python train.py --horizontal_flip=true --parallel_block=false --residual_init="zero_last" --max_steps=6500
Rows from block 4, named by matrix and row number. Rows with one number belong to one attention dimension. Each number is 200 + 20 x the weight over its row's rms, rounded and kept within 0 to 999. All counts start at 0. After the name is the row's rms in percent of the matrix's.
# v: attention query, key and value (stacked) (model.blocks.4.attn.qkv.weight, 768x256, the v third), inputs 172-255
# proj: attention output (model.blocks.4.attn.proj.weight, 256x256, transposed), outputs 172-255
v.34,115,209,214,190,206,187,209,199,184,234,177,199,241,228,208,198,217,183,197,201,187,162,215,200,145,180,193,173,234,193,222,162,214,191,188,229,207,214,188,225,187,153,201,152,197,179,201,212,223,236,217,235,196,197,203,171,192,224,244,202,180,183,190,192,177,198,208,193,217,185,205,251,218,172,187,200,226,176,187,202,184,191,209,156,197
proj.34,110,227,210,211,192,225,191,189,194,208,176,212,168,189,200,189,180,207,177,193,226,227,207,224,218,218,187,225,173,238,157,203,178,140,164,241,204,195,257,197,191,218,201,203,234,186,190,196,179,196,210,221,198,213,180,197,203,179,178,182,236,210,208,182,211,209,183,228,187,194,184,182,228,207,187,237,205,229,191,195,186,184,173,227,205
v.35,108,221,186,205,200,184,198,196,200,176,211,223,192,216,182,196,236,175,213,208,169,208,181,196,200,182,222,168,193,194,232,208,215,233,153,160,201,188,210,210,231,213,208,181,211,206,196,217,218,201,210,188,208,185,221,175,200,184,233,206,250,212,244,218,219,165,188,214,212,213,170,225,195,206,214,205,204,217,201,205,204,197,185,173,192
proj.35,106,170,235,176,176,206,179,234,200,238,208,215,222,221,201,257,189,221,211,190,255,208,224,203,196,190,169,224,198,198,200,195,204,179,189,192,199,165,216,214,228,211,219,225,172,182,203,185,202,210,212,191,182,200,214,217,207,197,221,176,166,205,220,210,161,211,194,176,236,209,213,171,230,189,191,231,192,218,183,195,192,216,191,207,239
v.36,101,223,196,202,200,212,198,230,183,206,208,211,188,204,231,170,184,208,193,203,194,201,193,195,199,204,211,201,246,223,195,211,163,222,219,175,179,197,195,193,186,182,191,189,227,175,172,225,218,164,215,190,197,187,182,195,182,212,230,221,165,188,225,172,224,180,208,218,174,204,179,222,191,162,222,218,188,194,162,194,213,194,225,187,207
proj.36,104,160,206,181,199,183,220,184,175,184,168,194,214,196,207,227,224,166,193,173,193,194,204,188,215,177,216,178,167,193,174,223,217,205,188,189,185,207,175,230,186,201,205,196,198,205,191,186,201,220,196,207,170,194,193,234,211,185,171,178,202,213,191,223,185,206,186,170,203,194,217,185,186,224,172,163,200,208,196,220,190,198,224,193,207
v.37,095,184,194,182,221,202,182,175,223,219,189,197,197,220,199,221,229,188,206,210,198,209,197,188,210,216,189,216,207,202,214,223,224,227,202,193,194,186,181,172,165,187,191,232,198,217,162,210,231,186,206,168,228,216,206,227,212,207,218,208,205,206,234,196,204,211,213,210,197,201,188,201,196,178,142,173,193,206,224,195,183,214,205,240,171
proj.37,097,236,179,220,216,207,198,208,196,217,207,216,209,159,215,163,164,223,225,172,210,196,206,214,209,164,207,216,197,209,173,190,194,234,175,140,171,226,183,182,228,216,210,180,196,180,237,169,182,188,187,208,186,204,205,201,185,215,160,218,188,161,192,215,221,205,192,194,162,202,215,194,196,221,214,199,215,188,158,219,221,224,183,171,222
v.38,117,192,201,205,229,179,200,192,223,180,202,184,197,210,203,214,194,195,204,199,228,211,198,208,223,214,213,227,162,242,205,220,209,210,205,174,158,181,210,201,155,170,157,199,200,179,212,179,210,190,192,167,213,189,193,221,229,233,186,231,163,179,220,193,189,222,190,202,175,217,173,165,177,206,191,172,201,190,194,176,214,167,218,206,197
proj.38,112,214,224,217,206,197,183,202,214,205,216,208,185,178,171,179,200,194,195,213,211,185,183,151,204,166,178,173,184,175,219,194,166,198,232,186,214,207,180,193,196,202,202,212,221,199,170,204,176,211,219,220,225,204,181,224,201,179,171,227,237,229,191,209,239,184,197,197,203,188,245,256,233,253,195,208,196,199,202,208,207,222,194,194,179
v.39,105,201,200,179,222,162,180,206,196,211,223,209,239,170,201,207,184,194,197,178,233,216,159,191,200,194,223,199,207,181,195,236,204,168,213,198,205,204,212,187,188,194,198,206,197,216,217,202,184,158,151,221,192,242,219,228,194,179,159,219,197,188,193,205,179,178,198,198,199,211,183,204,221,186,229,222,178,196,194,179,225,185,186,183,197
proj.39,103,192,210,223,191,189,235,223,216,185,181,160,208,211,180,233,200,213,226,193,180,192,200,174,190,193,189,192,193,209,206,212,208,188,208,228,191,170,202,172,222,220,178,213,186,192,217,232,194,230,224,185,186,164,213,197,188,217,228,195,248,206,221,211,182,185,207,200,232,240,214,216,217,202,174,205,208,226,185,183,199,206,165,223,150
v.40,104,154,200,212,201,204,228,228,187,194,188,187,241,202,229,192,194,181,183,228,218,171,199,200,218,247,211,225,228,213,242,157,166,230,192,219,175,200,249,187,226,245,225,182,208,194,206,176,215,204,186,193,221,204,223,203,196,212,213,177,199,183,167,218,204,237,180,170,209,205,205,192,217,203,198,206,183,199,186,178,204,208,182,173,173
proj.40,102,212,176,208,189,212,204,199,165,204,199,198,171,207,218,203,196,224,169,180,213,202,174,218,203,198,213,182,193,176,183,225,186,211,201,190,229,216,178,216,181,238,191,231,187,185,189,244,170,187,197,188,149,207,186,208,207,179,201,175,207,211,183,215,154,206,203,191,182,190,203,178,216,215,200,167,204,178,142,173,209,203,214,206,210
v.41,098,225,194,207,177,184,204,219,165,171,186,215,187,170,217,213,196,208,213,206,189,237,191,230,204,224,170,195,167,204,205,196,212,204,195,179,206,184,199,203,197,200,213,195,201,196,218,195,173,240,207,199,217,204,168,198,204,186,221,176,207,176,202,191,182,188,201,215,228,193,192,183,226,181,232,157,211,222,199,184,165,194,220,210,211
proj.41,099,168,204,185,218,229,187,184,194,207,195,179,204,192,212,188,168,146,217,193,201,207,202,205,163,214,186,210,230,192,204,167,220,184,167,200,193,210,219,201,202,210,228,196,183,192,208,180,199,194,178,223,211,185,207,220,193,193,206,211,241,194,212,212,208,224,199,190,213,182,233,224,192,195,222,229,197,181,206,224,222,266,200,209,193
v.42,105,192,179,177,181,205,170,194,203,192,230,175,200,196,166,156,206,197,150,183,190,190,251,214,195,223,181,180,221,223,197,188,183,194,223,201,214,182,201,239,163,152,210,194,201,192,190,189,182,193,175,232,179,210,200,182,178,188,205,178,209,230,212,227,193,210,230,214,202,188,180,193,193,205,219,187,195,197,226,187,162,191,214,207,206
proj.42,101,224,221,189,211,202,206,215,210,242,171,221,190,189,181,209,167,219,191,210,204,230,195,181,190,198,209,202,181,187,202,172,210,173,213,236,203,218,189,166,191,209,192,195,218,166,223,201,166,200,175,209,238,207,241,210,178,187,211,244,202,214,200,202,199,206,153,173,209,200,205,176,159,216,188,187,207,203,221,161,209,212,152,221,225
v.43,098,232,248,196,183,193,212,185,200,181,206,203,211,196,203,234,224,231,196,243,190,167,209,212,211,189,196,205,208,200,195,193,183,202,210,205,209,202,209,217,189,227,180,205,234,153,217,164,247,213,190,183,203,203,214,219,207,213,209,176,219,209,190,253,203,174,222,207,152,189,183,220,168,192,162,213,225,225,260,214,178,198,199,201,216
proj.43,098,229,210,200,212,200,210,237,241,204,219,229,163,213,212,200,230,203,187,179,227,182,232,188,229,198,220,205,224,188,171,212,208,209,201,198,187,235,177,155,215,208,189,190,155,247,224,207,172,213,212,209,183,201,198,182,188,182,168,182,178,208,223,169,184,217,152,182,235,205,222,200,186,207,234,200,199,150,172,180,210,213,196,195,177
v.44,107,162,176,205,214,206,199,212,214,230,186,179,182,206,226,209,188,197,210,194,161,236,224,172,204,188,205,202,207,199,199,164,203,198,195,199,203,205,201,227,206,225,186,212,200,237,194,227,168,214,196,222,174,200,188,208,221,219,217,191,201,192,228,197,204,207,205,213,216,186,146,251,177,159,205,202,249,200,178,189,216,190,188,203,158
proj.44,108,183,205,188,181,162,237,183,176,213,204,207,208,236,265,187,208,210,186,172,215,204,203,233,191,137,211,168,177,215,179,212,183,201,184,192,216,176,177,202,197,195,204,210,220,180,215,172,220,201,187,171,170,199,209,198,222,215,192,178,188,186,204,239,195,179,212,204,204,188,232,174,203,179,193,193,186,224,216,210,191,200,212,216,185
v.45,107,226,199,217,199,219,189,194,224,221,223,191,165,183,211,169,190,191,197,209,209,210,218,240,197,204,198,205,204,183,224,192,196,192,204,172,208,256,213,214,189,210,167,205,178,228,198,203,188,230,191,205,156,196,220,165,218,195,211,228,211,167,215,226,186,210,180,187,215,158,177,196,153,190,236,193,211,231,224,246,184,199,226,194,198
proj.45,109,160,235,184,174,189,236,190,198,209,184,183,199,205,216,216,186,203,189,152,201,202,221,206,202,182,217,219,219,223,193,170,211,216,209,207,207,166,211,198,218,200,200,178,211,211,214,174,190,201,204,221,198,230,181,192,150,169,196,211,190,218,189,193,190,203,202,218,199,174,213,193,195,228,188,221,201,178,273,227,177,167,196,169,197
v.46,101,218,190,195,169,199,206,183,232,186,220,191,244,221,166,207,188,187,210,186,217,198,197,212,238,197,189,220,163,209,189,156,198,210,213,198,195,209,191,206,208,214,215,161,210,196,227,213,222,196,222,203,177,208,208,180,236,191,207,209,173,200,178,196,189,181,211,177,229,212,188,212,226,211,231,175,224,198,216,174,199,209,191,195,230
proj.46,099,193,230,181,243,203,208,219,178,179,202,214,182,173,225,189,191,217,214,241,192,188,209,217,201,177,194,167,219,239,211,221,224,178,173,214,198,193,188,286,233,200,195,214,222,139,172,175,174,223,211,195,171,197,181,199,197,227,177,199,238,179,224,187,179,207,175,212,195,204,218,195,220,194,209,175,200,179,212,199,193,205,176,216,206
v.47,104,201,223,198,187,198,167,196,243,206,228,197,212,209,193,189,171,170,174,196,212,151,199,200,182,202,191,206,199,216,198,218,208,241,235,196,173,187,202,182,166,230,216,218,223,203,204,190,195,202,210,165,154,187,206,222,185,216,218,228,180,176,197,191,218,199,183,220,203,198,225,210,225,247,189,203,212,215,201,214,204,204,185,189,224
proj.47,095,236,190,222,213,238,214,225,191,184,148,190,197,174,225,228,214,211,226,205,177,195,203,225,227,227,225,177,223,215,187,235,181,171,169,206,195,222,190,216,218,197,210,188,242,202,215,191,226,223,203,225,192,196,199,181,221,184,189,168,188,180,205,176,173,192,215,212,224,201,183,208,201,187,192,194,230,182,163,185,234,184,179,221,186
v.48,101,219,171,196,211,194,212,168,204,203,226,213,176,232,221,206,196,184,195,219,162,191,229,207,184,218,189,205,216,175,238,223,232,183,177,215,189,170,204,216,171,218,201,188,193,211,196,231,172,213,219,180,221,177,156,201,218,175,201,190,188,149,189,220,229,198,204,213,192,220,222,183,213,191,209,205,206,199,186,177,210,251,207,170,196
proj.48,093,172,204,201,192,225,181,168,199,200,184,203,219,165,209,171,239,178,220,184,196,160,159,205,201,200,197,221,217,207,189,208,132,239,194,201,186,227,183,184,217,226,212,238,231,177,193,196,218,169,220,200,181,219,187,195,211,221,193,242,187,239,184,189,204,196,176,180,208,191,203,207,202,205,171,209,212,249,186,195,215,188,219,200,157
v.49,096,197,216,199,209,178,185,195,201,165,193,191,177,156,220,194,200,252,203,208,227,252,190,192,213,167,203,198,200,204,175,192,201,190,209,189,214,203,184,194,229,209,226,213,176,196,196,203,189,230,229,228,180,207,212,208,231,163,201,188,180,195,194,215,214,187,183,177,201,199,221,191,164,203,233,197,232,217,208,217,159,164,211,192,199
proj.49,098,173,229,192,191,198,203,204,185,209,211,192,204,234,187,199,209,178,204,182,158,172,230,187,192,219,196,192,217,180,256,214,221,206,195,218,207,203,211,191,199,221,196,208,203,205,185,206,232,203,207,218,224,187,194,173,179,203,209,189,228,197,203,230,202,240,233,270,205,196,166,200,200,193,232,203,186,198,201,180,211,215,199,201,213
v.50,102,244,184,198,163,183,195,188,194,225,227,199,196,221,204,249,170,195,175,175,209,175,185,205,188,188,172,159,187,200,223,212,230,185,184,181,202,183,180,206,236,196,192,195,209,222,177,232,154,164,225,181,207,174,194,203,196,210,215,206,214,205,209,181,194,197,245,199,199,176,207,214,213,236,209,213,173,197,203,167,230,157,207,183,223
proj.50,099,156,218,181,184,210,163,190,207,212,177,219,203,191,183,157,199,197,243,225,218,213,189,195,195,201,212,212,225,207,193,204,169,208,207,206,186,194,233,225,163,184,172,205,204,177,215,186,195,221,191,206,192,226,183,183,240,212,223,207,198,197,177,169,183,200,185,190,223,225,215,203,224,174,210,207,237,212,198,263,176,221,174,213,186
v.51,100,190,206,177,193,198,260,207,204,195,199,174,212,198,214,195,164,180,179,177,184,238,182,188,214,181,196,216,207,208,211,172,210,190,243,202,207,219,198,243,242,213,170,236,241,216,203,233,197,192,199,195,252,224,180,193,215,210,201,180,207,222,222,157,209,195,208,166,211,200,204,218,201,211,211,203,206,212,190,218,193,199,194,214,197
proj.51,099,189,172,201,194,224,189,174,214,209,216,215,199,193,219,174,257,167,215,211,220,230,208,181,173,195,214,185,192,183,185,204,174,187,232,220,176,179,202,209,196,183,206,185,174,206,170,207,180,177,246,240,212,216,187,197,196,210,214,186,199,150,198,201,175,193,211,235,193,172,180,193,197,203,250,215,210,221,203,239,205,230,225,199,197
v.52,107,165,170,178,170,223,162,184,182,205,216,151,179,225,196,220,179,212,228,192,157,221,187,200,195,194,242,222,183,165,179,200,183,162,217,215,199,213,197,233,226,210,186,229,194,168,191,203,182,190,200,186,190,215,184,171,201,246,179,221,186,223,209,165,186,189,180,190,220,218,172,224,192,183,193,187,165,199,227,222,228,217,210,203,197
proj.52,113,178,222,184,246,210,261,197,238,199,237,224,197,193,213,181,202,197,174,200,219,234,213,218,199,209,175,171,158,261,185,199,205,195,265,198,215,197,210,182,215,187,170,196,177,186,204,214,184,195,192,224,251,181,227,195,176,190,175,179,187,202,197,200,218,194,188,170,220,183,206,207,162,211,206,220,171,229,218,195,189,185,175,193,184
v.53,099,171,188,202,238,213,193,154,217,221,231,202,186,222,187,220,195,214,195,208,186,215,227,212,201,238,199,223,193,188,165,151,181,181,206,241,196,206,237,240,183,208,209,187,187,206,182,248,207,190,216,206,200,212,198,248,218,205,193,208,173,171,248,200,216,207,203,197,167,194,215,177,213,213,209,216,201,165,221,210,174,182,196,190,208
proj.53,102,198,221,211,194,198,211,224,186,190,172,209,196,201,211,217,200,188,202,226,212,174,197,187,181,203,228,191,186,235,234,195,173,191,211,181,204,174,170,190,206,184,196,189,213,202,199,192,194,200,205,238,228,173,194,190,173,218,221,199,154,183,168,209,208,214,198,225,177,182,134,201,195,207,181,193,196,230,189,200,237,212,196,206,216
v.54,104,197,191,195,196,200,223,218,222,236,221,214,199,160,242,207,201,164,225,219,182,232,199,193,238,222,157,216,227,195,211,193,179,197,211,237,212,260,189,213,187,210,164,219,208,209,205,200,206,210,190,189,179,205,214,214,200,190,195,225,195,219,191,183,184,211,184,191,211,208,203,202,172,162,210,196,162,150,226,185,222,179,191,175,226
proj.54,105,234,213,206,230,189,220,197,160,197,192,216,213,220,176,186,186,230,197,188,168,190,168,208,229,195,212,175,167,193,209,217,201,171,188,171,195,189,219,180,221,200,210,186,176,195,200,214,182,196,189,199,221,208,209,228,193,194,196,184,211,180,186,222,201,222,198,200,188,208,212,217,181,234,208,172,239,201,180,200,182,188,168,218,188
v.55,107,236,172,220,230,172,151,224,225,192,203,198,182,209,211,195,157,191,192,188,207,224,187,207,216,190,190,244,192,175,193,211,185,234,194,225,202,224,191,187,190,206,197,201,208,223,192,201,156,198,202,173,194,196,209,173,208,214,198,188,137,220,206,182,218,181,197,221,204,211,218,195,161,216,187,198,197,199,185,179,198,192,174,211,217
proj.55,103,189,217,155,216,245,203,175,229,240,209,232,213,216,209,180,187,211,234,207,203,199,187,213,188,201,201,171,221,216,217,216,178,179,212,196,217,200,195,208,228,173,212,204,185,215,208,192,200,211,199,203,202,174,207,200,216,156,166,212,176,180,179,208,206,232,185,159,214,167,191,192,232,234,197,209,176,188,208,196,176,212,234,198,195
v.56,107,207,221,190,202,181,232,197,206,173,183,192,201,171,222,173,181,202,197,188,214,200,190,193,199,256,216,198,167,188,177,218,187,216,204,194,181,182,178,201,257,204,225,199,207,159,213,169,204,232,142,186,207,155,209,200,195,212,227,182,201,234,183,217,214,189,217,197,212,213,200,214,208,229,215,215,189,197,214,202,177,167,177,161,202
proj.56,111,200,188,158,221,217,165,183,210,198,189,223,214,235,203,197,224,192,192,187,184,207,210,223,234,182,195,170,231,212,229,186,197,191,191,196,241,211,183,190,168,168,186,211,196,230,188,219,188,176,224,212,207,170,182,177,197,182,187,208,199,181,185,210,191,178,202,191,214,183,225,181,162,181,189,193,211,208,169,169,226,220,191,187,219
v.57,106,221,179,218,225,181,244,187,205,230,174,182,215,190,229,248,197,181,220,205,221,152,221,192,207,178,176,198,169,194,204,205,210,198,226,177,198,176,225,187,224,260,201,201,159,232,195,181,192,225,215,196,194,229,216,211,177,208,197,191,218,204,190,181,204,180,178,222,228,190,231,253,209,191,196,204,212,193,195,221,202,155,180,215,190
proj.57,109,198,236,204,176,229,186,177,176,212,205,185,215,211,167,188,214,226,176,186,166,224,172,159,197,207,196,219,231,193,193,179,221,226,166,242,223,240,214,244,182,204,161,182,197,245,210,197,226,203,182,207,171,182,217,198,207,156,187,178,181,136,202,187,210,196,223,232,217,171,214,182,218,184,229,219,181,188,214,168,208,191,199,199,212
v.58,102,193,213,186,190,184,186,187,206,199,220,187,221,217,177,209,197,194,167,213,218,213,160,206,214,253,189,209,174,217,215,249,209,204,204,175,167,191,204,187,196,185,192,222,188,225,200,204,193,200,176,200,214,224,215,234,200,204,182,187,165,219,214,236,186,189,208,191,178,174,226,185,198,207,236,202,209,215,184,205,178,220,213,201,172
proj.58,105,164,220,237,229,230,186,207,210,203,171,197,214,162,248,184,226,192,212,185,175,191,222,199,191,138,232,191,227,175,182,188,189,175,192,200,198,210,175,173,235,205,222,226,226,203,192,191,212,243,210,216,204,148,209,184,166,189,246,227,194,212,176,164,196,226,221,168,170,210,191,180,214,229,202,195,229,199,210,208,225,191,186,209,207
v.59,105,175,206,206,203,189,182,230,188,199,185,238,190,203,189,195,181,204,196,209,170,207,215,193,224,203,216,183,179,222,191,236,217,208,211,226,222,181,185,206,243,183,178,222,205,176,212,179,217,179,177,196,217,187,232,170,163,225,181,198,188,220,195,186,235,207,188,195,233,188,214,194,200,182,160,194,170,203,201,218,166,198,225,230,220
proj.59,108,219,187,187,199,188,236,167,178,188,176,175,216,190,181,173,249,238,189,217,194,165,191,237,203,197,188,205,210,192,212,179,220,188,215,206,218,199,260,186,202,212,188,193,217,178,195,200,205,232,234,211,194,216,187,210,215,172,211,201,222,188,196,235,200,220,186,228,214,216,212,182,186,199,234,189,196,157,181,202,214,186,198,168,176
v.60,113,148,200,203,192,209,180,175,193,228,186,212,198,191,210,226,203,200,241,171,150,212,162,189,228,186,185,174,180,235,209,201,177,208,183,217,193,164,208,203,194,223,180,214,196,167,175,176,162,192,213,184,205,229,225,200,197,189,189,189,248,195,207,233,227,193,189,202,164,216,198,221,231,210,150,211,231,215,218,212,237,227,221,181,224
proj.60,107,202,172,179,191,216,187,188,229,216,198,220,216,183,152,190,216,161,188,206,212,188,216,185,216,215,192,225,189,200,169,208,192,206,233,183,211,189,188,209,214,210,187,223,204,226,244,206,253,221,200,201,223,218,184,203,214,204,181,191,164,183,227,178,201,251,203,213,198,192,217,211,161,204,236,189,198,187,206,211,171,181,201,203,169
v.61,113,198,200,216,180,193,171,163,184,229,203,219,194,199,192,208,179,188,175,187,208,171,233,197,229,195,230,212,198,166,171,183,197,200,207,216,195,173,198,191,252,205,219,227,157,180,196,195,220,201,175,209,194,197,203,213,227,201,169,215,215,206,215,182,210,200,196,187,224,232,212,226,213,196,223,206,197,214,202,156,209,213,205,168,207
proj.61,119,177,200,230,177,178,204,221,198,218,219,223,174,201,172,204,190,217,207,190,241,198,199,193,211,223,197,191,209,199,203,205,198,216,219,170,212,213,242,193,175,181,155,186,191,194,199,230,175,188,220,222,221,163,198,190,196,206,195,210,203,217,190,208,176,202,201,185,202,164,217,185,149,204,222,243,174,207,167,228,189,190,182,204,206
v.62,106,193,168,183,197,181,218,208,157,199,219,196,196,185,175,229,168,219,219,188,211,221,226,220,217,187,213,206,187,173,207,162,231,157,196,210,225,201,181,199,233,210,188,206,191,202,210,168,197,169,175,208,213,199,212,180,193,182,202,167,199,174,204,207,219,216,207,149,201,182,166,209,246,163,217,180,184,184,204,172,209,222,225,227,197
proj.62,106,199,218,225,235,218,213,217,190,196,180,202,196,213,172,188,215,174,195,195,196,174,197,225,236,217,197,175,221,216,175,219,194,223,180,162,220,190,220,202,224,242,186,169,208,176,186,212,189,173,193,139,215,214,207,216,191,258,223,176,191,198,187,208,198,193,196,184,175,195,231,173,195,205,179,205,167,212,220,213,210,217,200,161,180
v.63,104,191,217,207,215,178,220,180,189,201,174,209,207,225,235,211,189,172,158,206,183,187,217,215,210,193,179,179,235,206,235,209,203,200,199,205,171,197,176,161,224,230,184,158,197,210,207,188,178,180,273,170,235,178,192,210,186,224,210,225,176,186,173,186,195,197,237,215,245,183,206,213,198,211,201,232,214,183,228,229,216,184,198,168,189
proj.63,102,193,189,199,194,211,138,213,177,204,185,211,192,191,196,148,236,225,231,183,230,228,193,214,201,207,219,185,187,196,186,204,199,223,201,180,223,184,217,214,220,174,210,212,182,176,193,199,198,187,167,206,166,198,166,218,205,223,176,171,180,228,198,232,197,227,198,227,189,212,198,232,178,182,223,207,218,218,179,190,232,183,213,220,208
v.64,095,245,215,200,166,181,204,226,252,210,183,211,193,217,196,182,190,236,205,234,192,176,196,201,222,171,171,209,181,221,176,202,210,173,191,212,245,216,175,212,189,181,224,176,182,214,180,192,196,215,193,200,165,218,189,188,163,203,223,196,194,190,206,199,164,179,159,199,195,229,175,202,172,216,185,165,212,185,208,204,201,206,216,180,216
proj.64,098,197,196,227,242,158,200,219,225,208,217,176,194,191,178,220,197,165,205,226,199,232,187,187,205,203,165,184,207,174,218,195,206,199,220,198,205,196,221,169,235,175,206,222,163,203,215,219,188,194,217,237,207,211,209,216,193,189,206,204,211,186,210,198,221,215,229,174,217,175,183,209,231,174,197,228,169,180,167,206,213,192,183,227,189
v.65,090,199,166,194,193,192,223,230,176,197,218,199,191,216,173,183,218,189,198,237,164,197,177,212,176,204,160,205,231,179,226,170,209,162,214,191,218,235,170,248,195,204,189,236,240,204,194,202,182,195,217,197,225,183,197,174,187,185,226,196,179,158,171,193,224,198,198,152,227,214,193,196,202,203,184,181,189,194,247,193,179,174,217,219,197
proj.65,098,179,219,174,188,211,205,188,203,209,225,212,202,192,198,209,199,214,251,212,202,212,195,178,211,203,235,215,146,222,200,186,200,217,209,213,171,193,219,171,219,203,183,197,181,186,211,209,195,233,197,226,217,204,201,191,180,211,149,186,196,213,201,178,207,185,244,220,194,203,203,185,204,229,212,207,222,195,177,186,207,212,212,208,210
v.66,092,193,213,193,210,175,180,237,195,225,212,192,186,179,204,218,184,211,202,190,226,207,233,212,193,208,175,219,215,207,179,199,207,179,222,192,196,229,189,207,164,165,189,177,231,199,213,185,186,205,146,173,210,194,197,206,217,208,207,233,189,191,199,206,191,198,202,218,197,177,161,177,188,181,197,176,177,197,185,186,237,202,183,212,230
proj.66,094,184,231,208,187,202,200,158,204,178,172,225,217,219,185,206,187,220,205,222,199,175,193,199,219,198,178,180,227,205,222,197,221,195,188,188,221,223,181,181,212,209,213,205,176,220,198,220,236,219,240,210,190,223,210,187,163,183,215,192,182,198,259,163,200,251,215,225,211,186,198,232,221,225,179,216,181,242,195,188,196,232,180,206,181
v.67,102,227,207,223,173,155,198,213,198,221,197,187,209,209,194,214,179,175,215,175,193,234,185,193,166,187,193,226,180,214,201,193,202,208,220,183,249,226,231,224,180,204,193,208,222,216,221,190,148,217,193,235,186,177,234,154,159,166,209,167,234,200,227,227,207,194,193,198,215,176,186,201,188,218,215,152,193,253,218,184,160,192,213,236,225
proj.67,101,211,196,148,219,192,187,184,233,189,207,223,171,196,176,191,199,229,172,183,226,197,197,145,217,175,195,232,198,213,209,187,175,169,198,197,157,228,221,204,207,194,194,191,206,210,195,193,213,203,205,231,207,216,186,188,201,211,164,226,208,209,190,194,165,174,191,232,211,226,170,213,210,220,176,226,176,209,194,204,217,213,196,199,198
v.68,095,218,226,162,196,230,217,222,175,216,188,256,186,219,216,162,179,202,185,196,182,189,231,189,250,217,204,224,230,212,205,181,204,198,176,199,186,195,178,199,200,191,182,190,203,185,178,182,194,213,208,206,234,206,187,201,184,204,237,195,193,169,176,219,216,203,160,181,220,179,229,232,233,177,193,200,188,153,221,229,172,146,202,187,194
proj.68,098,218,192,246,222,184,220,171,220,201,194,161,240,201,190,199,220,161,202,248,192,200,201,188,188,187,189,213,185,229,238,166,215,172,215,214,206,228,209,213,178,188,198,199,200,205,188,192,212,173,198,202,164,226,212,217,215,201,179,182,216,201,214,191,219,213,194,160,211,210,186,201,200,200,223,207,224,230,207,163,223,213,184,190,228
v.69,093,208,211,173,206,242,192,206,172,170,223,190,216,202,211,240,212,204,245,203,192,192,180,231,228,197,222,185,229,211,197,188,227,182,164,198,205,209,200,191,186,215,157,180,200,236,225,199,172,191,218,237,182,202,168,191,197,174,190,248,162,214,182,224,186,205,159,226,229,230,204,201,186,174,219,188,184,205,203,212,216,160,206,203,227
proj.69,095,212,200,245,204,169,233,189,194,224,205,211,189,196,162,191,175,216,155,214,186,231,218,188,218,206,182,212,226,181,218,173,202,207,191,185,178,227,190,202,210,212,207,200,217,209,203,168,206,213,169,192,178,252,212,209,231,217,203,195,198,172,232,206,222,193,246,191,177,209,199,234,202,194,196,178,164,192,209,193,209,227,196,226,211
v.70,100,230,224,167,180,240,216,149,195,217,181,212,242,185,200,209,203,207,202,193,203,234,200,203,195,218,202,176,232,220,181,218,257,209,185,210,154,196,229,212,140,172,194,243,228,213,222,206,207,191,197,210,179,178,175,204,219,151,207,181,221,179,233,223,216,214,166,198,166,196,177,174,210,205,212,222,203,227,168,207,192,211,182,175,226
proj.70,089,176,198,209,195,230,208,187,225,189,236,180,194,199,208,169,191,207,172,206,168,221,194,200,245,200,209,176,200,179,214,199,186,196,209,236,233,210,198,201,191,202,174,188,232,220,224,178,186,205,208,215,179,209,206,227,224,223,192,221,156,199,248,222,175,199,207,174,213,208,171,228,185,179,209,182,217,172,231,182,199,181,202,203,186
v.71,095,162,190,192,180,212,196,202,189,186,198,173,218,220,207,232,184,189,208,167,197,202,210,190,172,174,196,187,174,214,138,250,178,208,229,185,199,178,210,194,185,192,192,189,206,194,198,194,221,178,220,185,190,194,212,215,205,202,180,207,215,215,193,173,190,235,216,188,150,213,181,217,215,218,211,200,206,227,204,187,179,204,197,203,198
proj.71,096,165,192,196,189,205,182,198,185,217,190,223,215,197,227,178,255,216,209,199,207,229,178,196,176,207,195,181,181,165,253,208,185,226,195,186,179,184,220,212,199,200,220,205,229,178,201,231,183,193,163,214,204,188,188,172,228,210,175,245,191,205,189,226,166,179,188,197,234,194,183,195,164,179,186,223,171,228,185,217,207,235,226,229,192
v.72,094,166,212,195,208,218,203,217,218,200,209,184,199,178,215,180,184,171,169,218,199,180,212,151,213,178,222,220,162,235,219,204,216,213,165,225,205,189,167,179,208,240,212,198,196,191,175,207,191,190,204,181,233,196,219,225,178,256,223,197,185,233,217,205,184,241,184,189,170,203,205,217,185,212,186,216,218,230,192,189,214,191,182,181,213
proj.72,094,221,215,170,171,173,218,181,178,235,196,197,208,233,218,176,168,207,196,215,219,173,225,229,172,185,201,190,229,194,191,213,198,182,267,182,203,221,229,206,206,190,220,182,178,187,255,191,214,212,200,221,220,235,198,182,208,154,200,214,197,178,186,225,202,202,202,194,203,206,197,185,189,164,175,206,206,215,249,229,185,200,173,187,171
v.73,095,212,184,229,203,186,211,192,170,185,165,190,216,203,204,214,195,169,178,200,214,240,227,228,184,201,197,178,185,187,208,221,181,231,200,254,204,174,212,222,197,181,224,193,203,200,214,197,195,190,179,199,188,213,215,209,183,155,195,190,202,183,248,235,232,203,184,209,246,195,225,186,217,249,200,203,225,191,168,195,213,221,164,229,228
proj.73,097,153,183,181,217,243,179,225,191,200,195,196,174,198,222,186,199,195,233,206,215,172,201,203,233,200,208,201,205,208,228,205,205,181,208,167,181,223,208,185,190,213,222,199,213,178,198,198,187,194,231,174,192,201,195,202,191,190,239,151,194,199,196,161,198,186,205,195,191,196,164,229,194,193,202,179,184,189,203,224,176,199,235,205,215
v.74,096,197,187,163,196,211,187,207,192,209,203,188,213,206,196,191,203,165,189,167,215,195,205,186,168,203,204,194,200,224,181,209,213,221,225,188,198,228,187,190,238,188,174,213,226,226,202,211,169,197,166,186,190,240,197,205,183,170,186,211,232,175,182,170,210,167,202,207,188,195,198,230,210,154,206,208,208,182,223,207,175,222,177,188,190
proj.74,095,192,220,204,221,192,209,217,212,231,173,199,229,188,240,200,194,204,223,198,214,227,210,215,206,187,177,202,197,223,193,174,193,200,165,167,212,206,174,211,188,218,202,242,155,179,207,176,235,187,203,190,208,190,191,231,253,213,242,178,192,198,205,193,161,218,190,207,252,194,211,182,204,213,206,208,173,227,209,189,164,193,192,210,221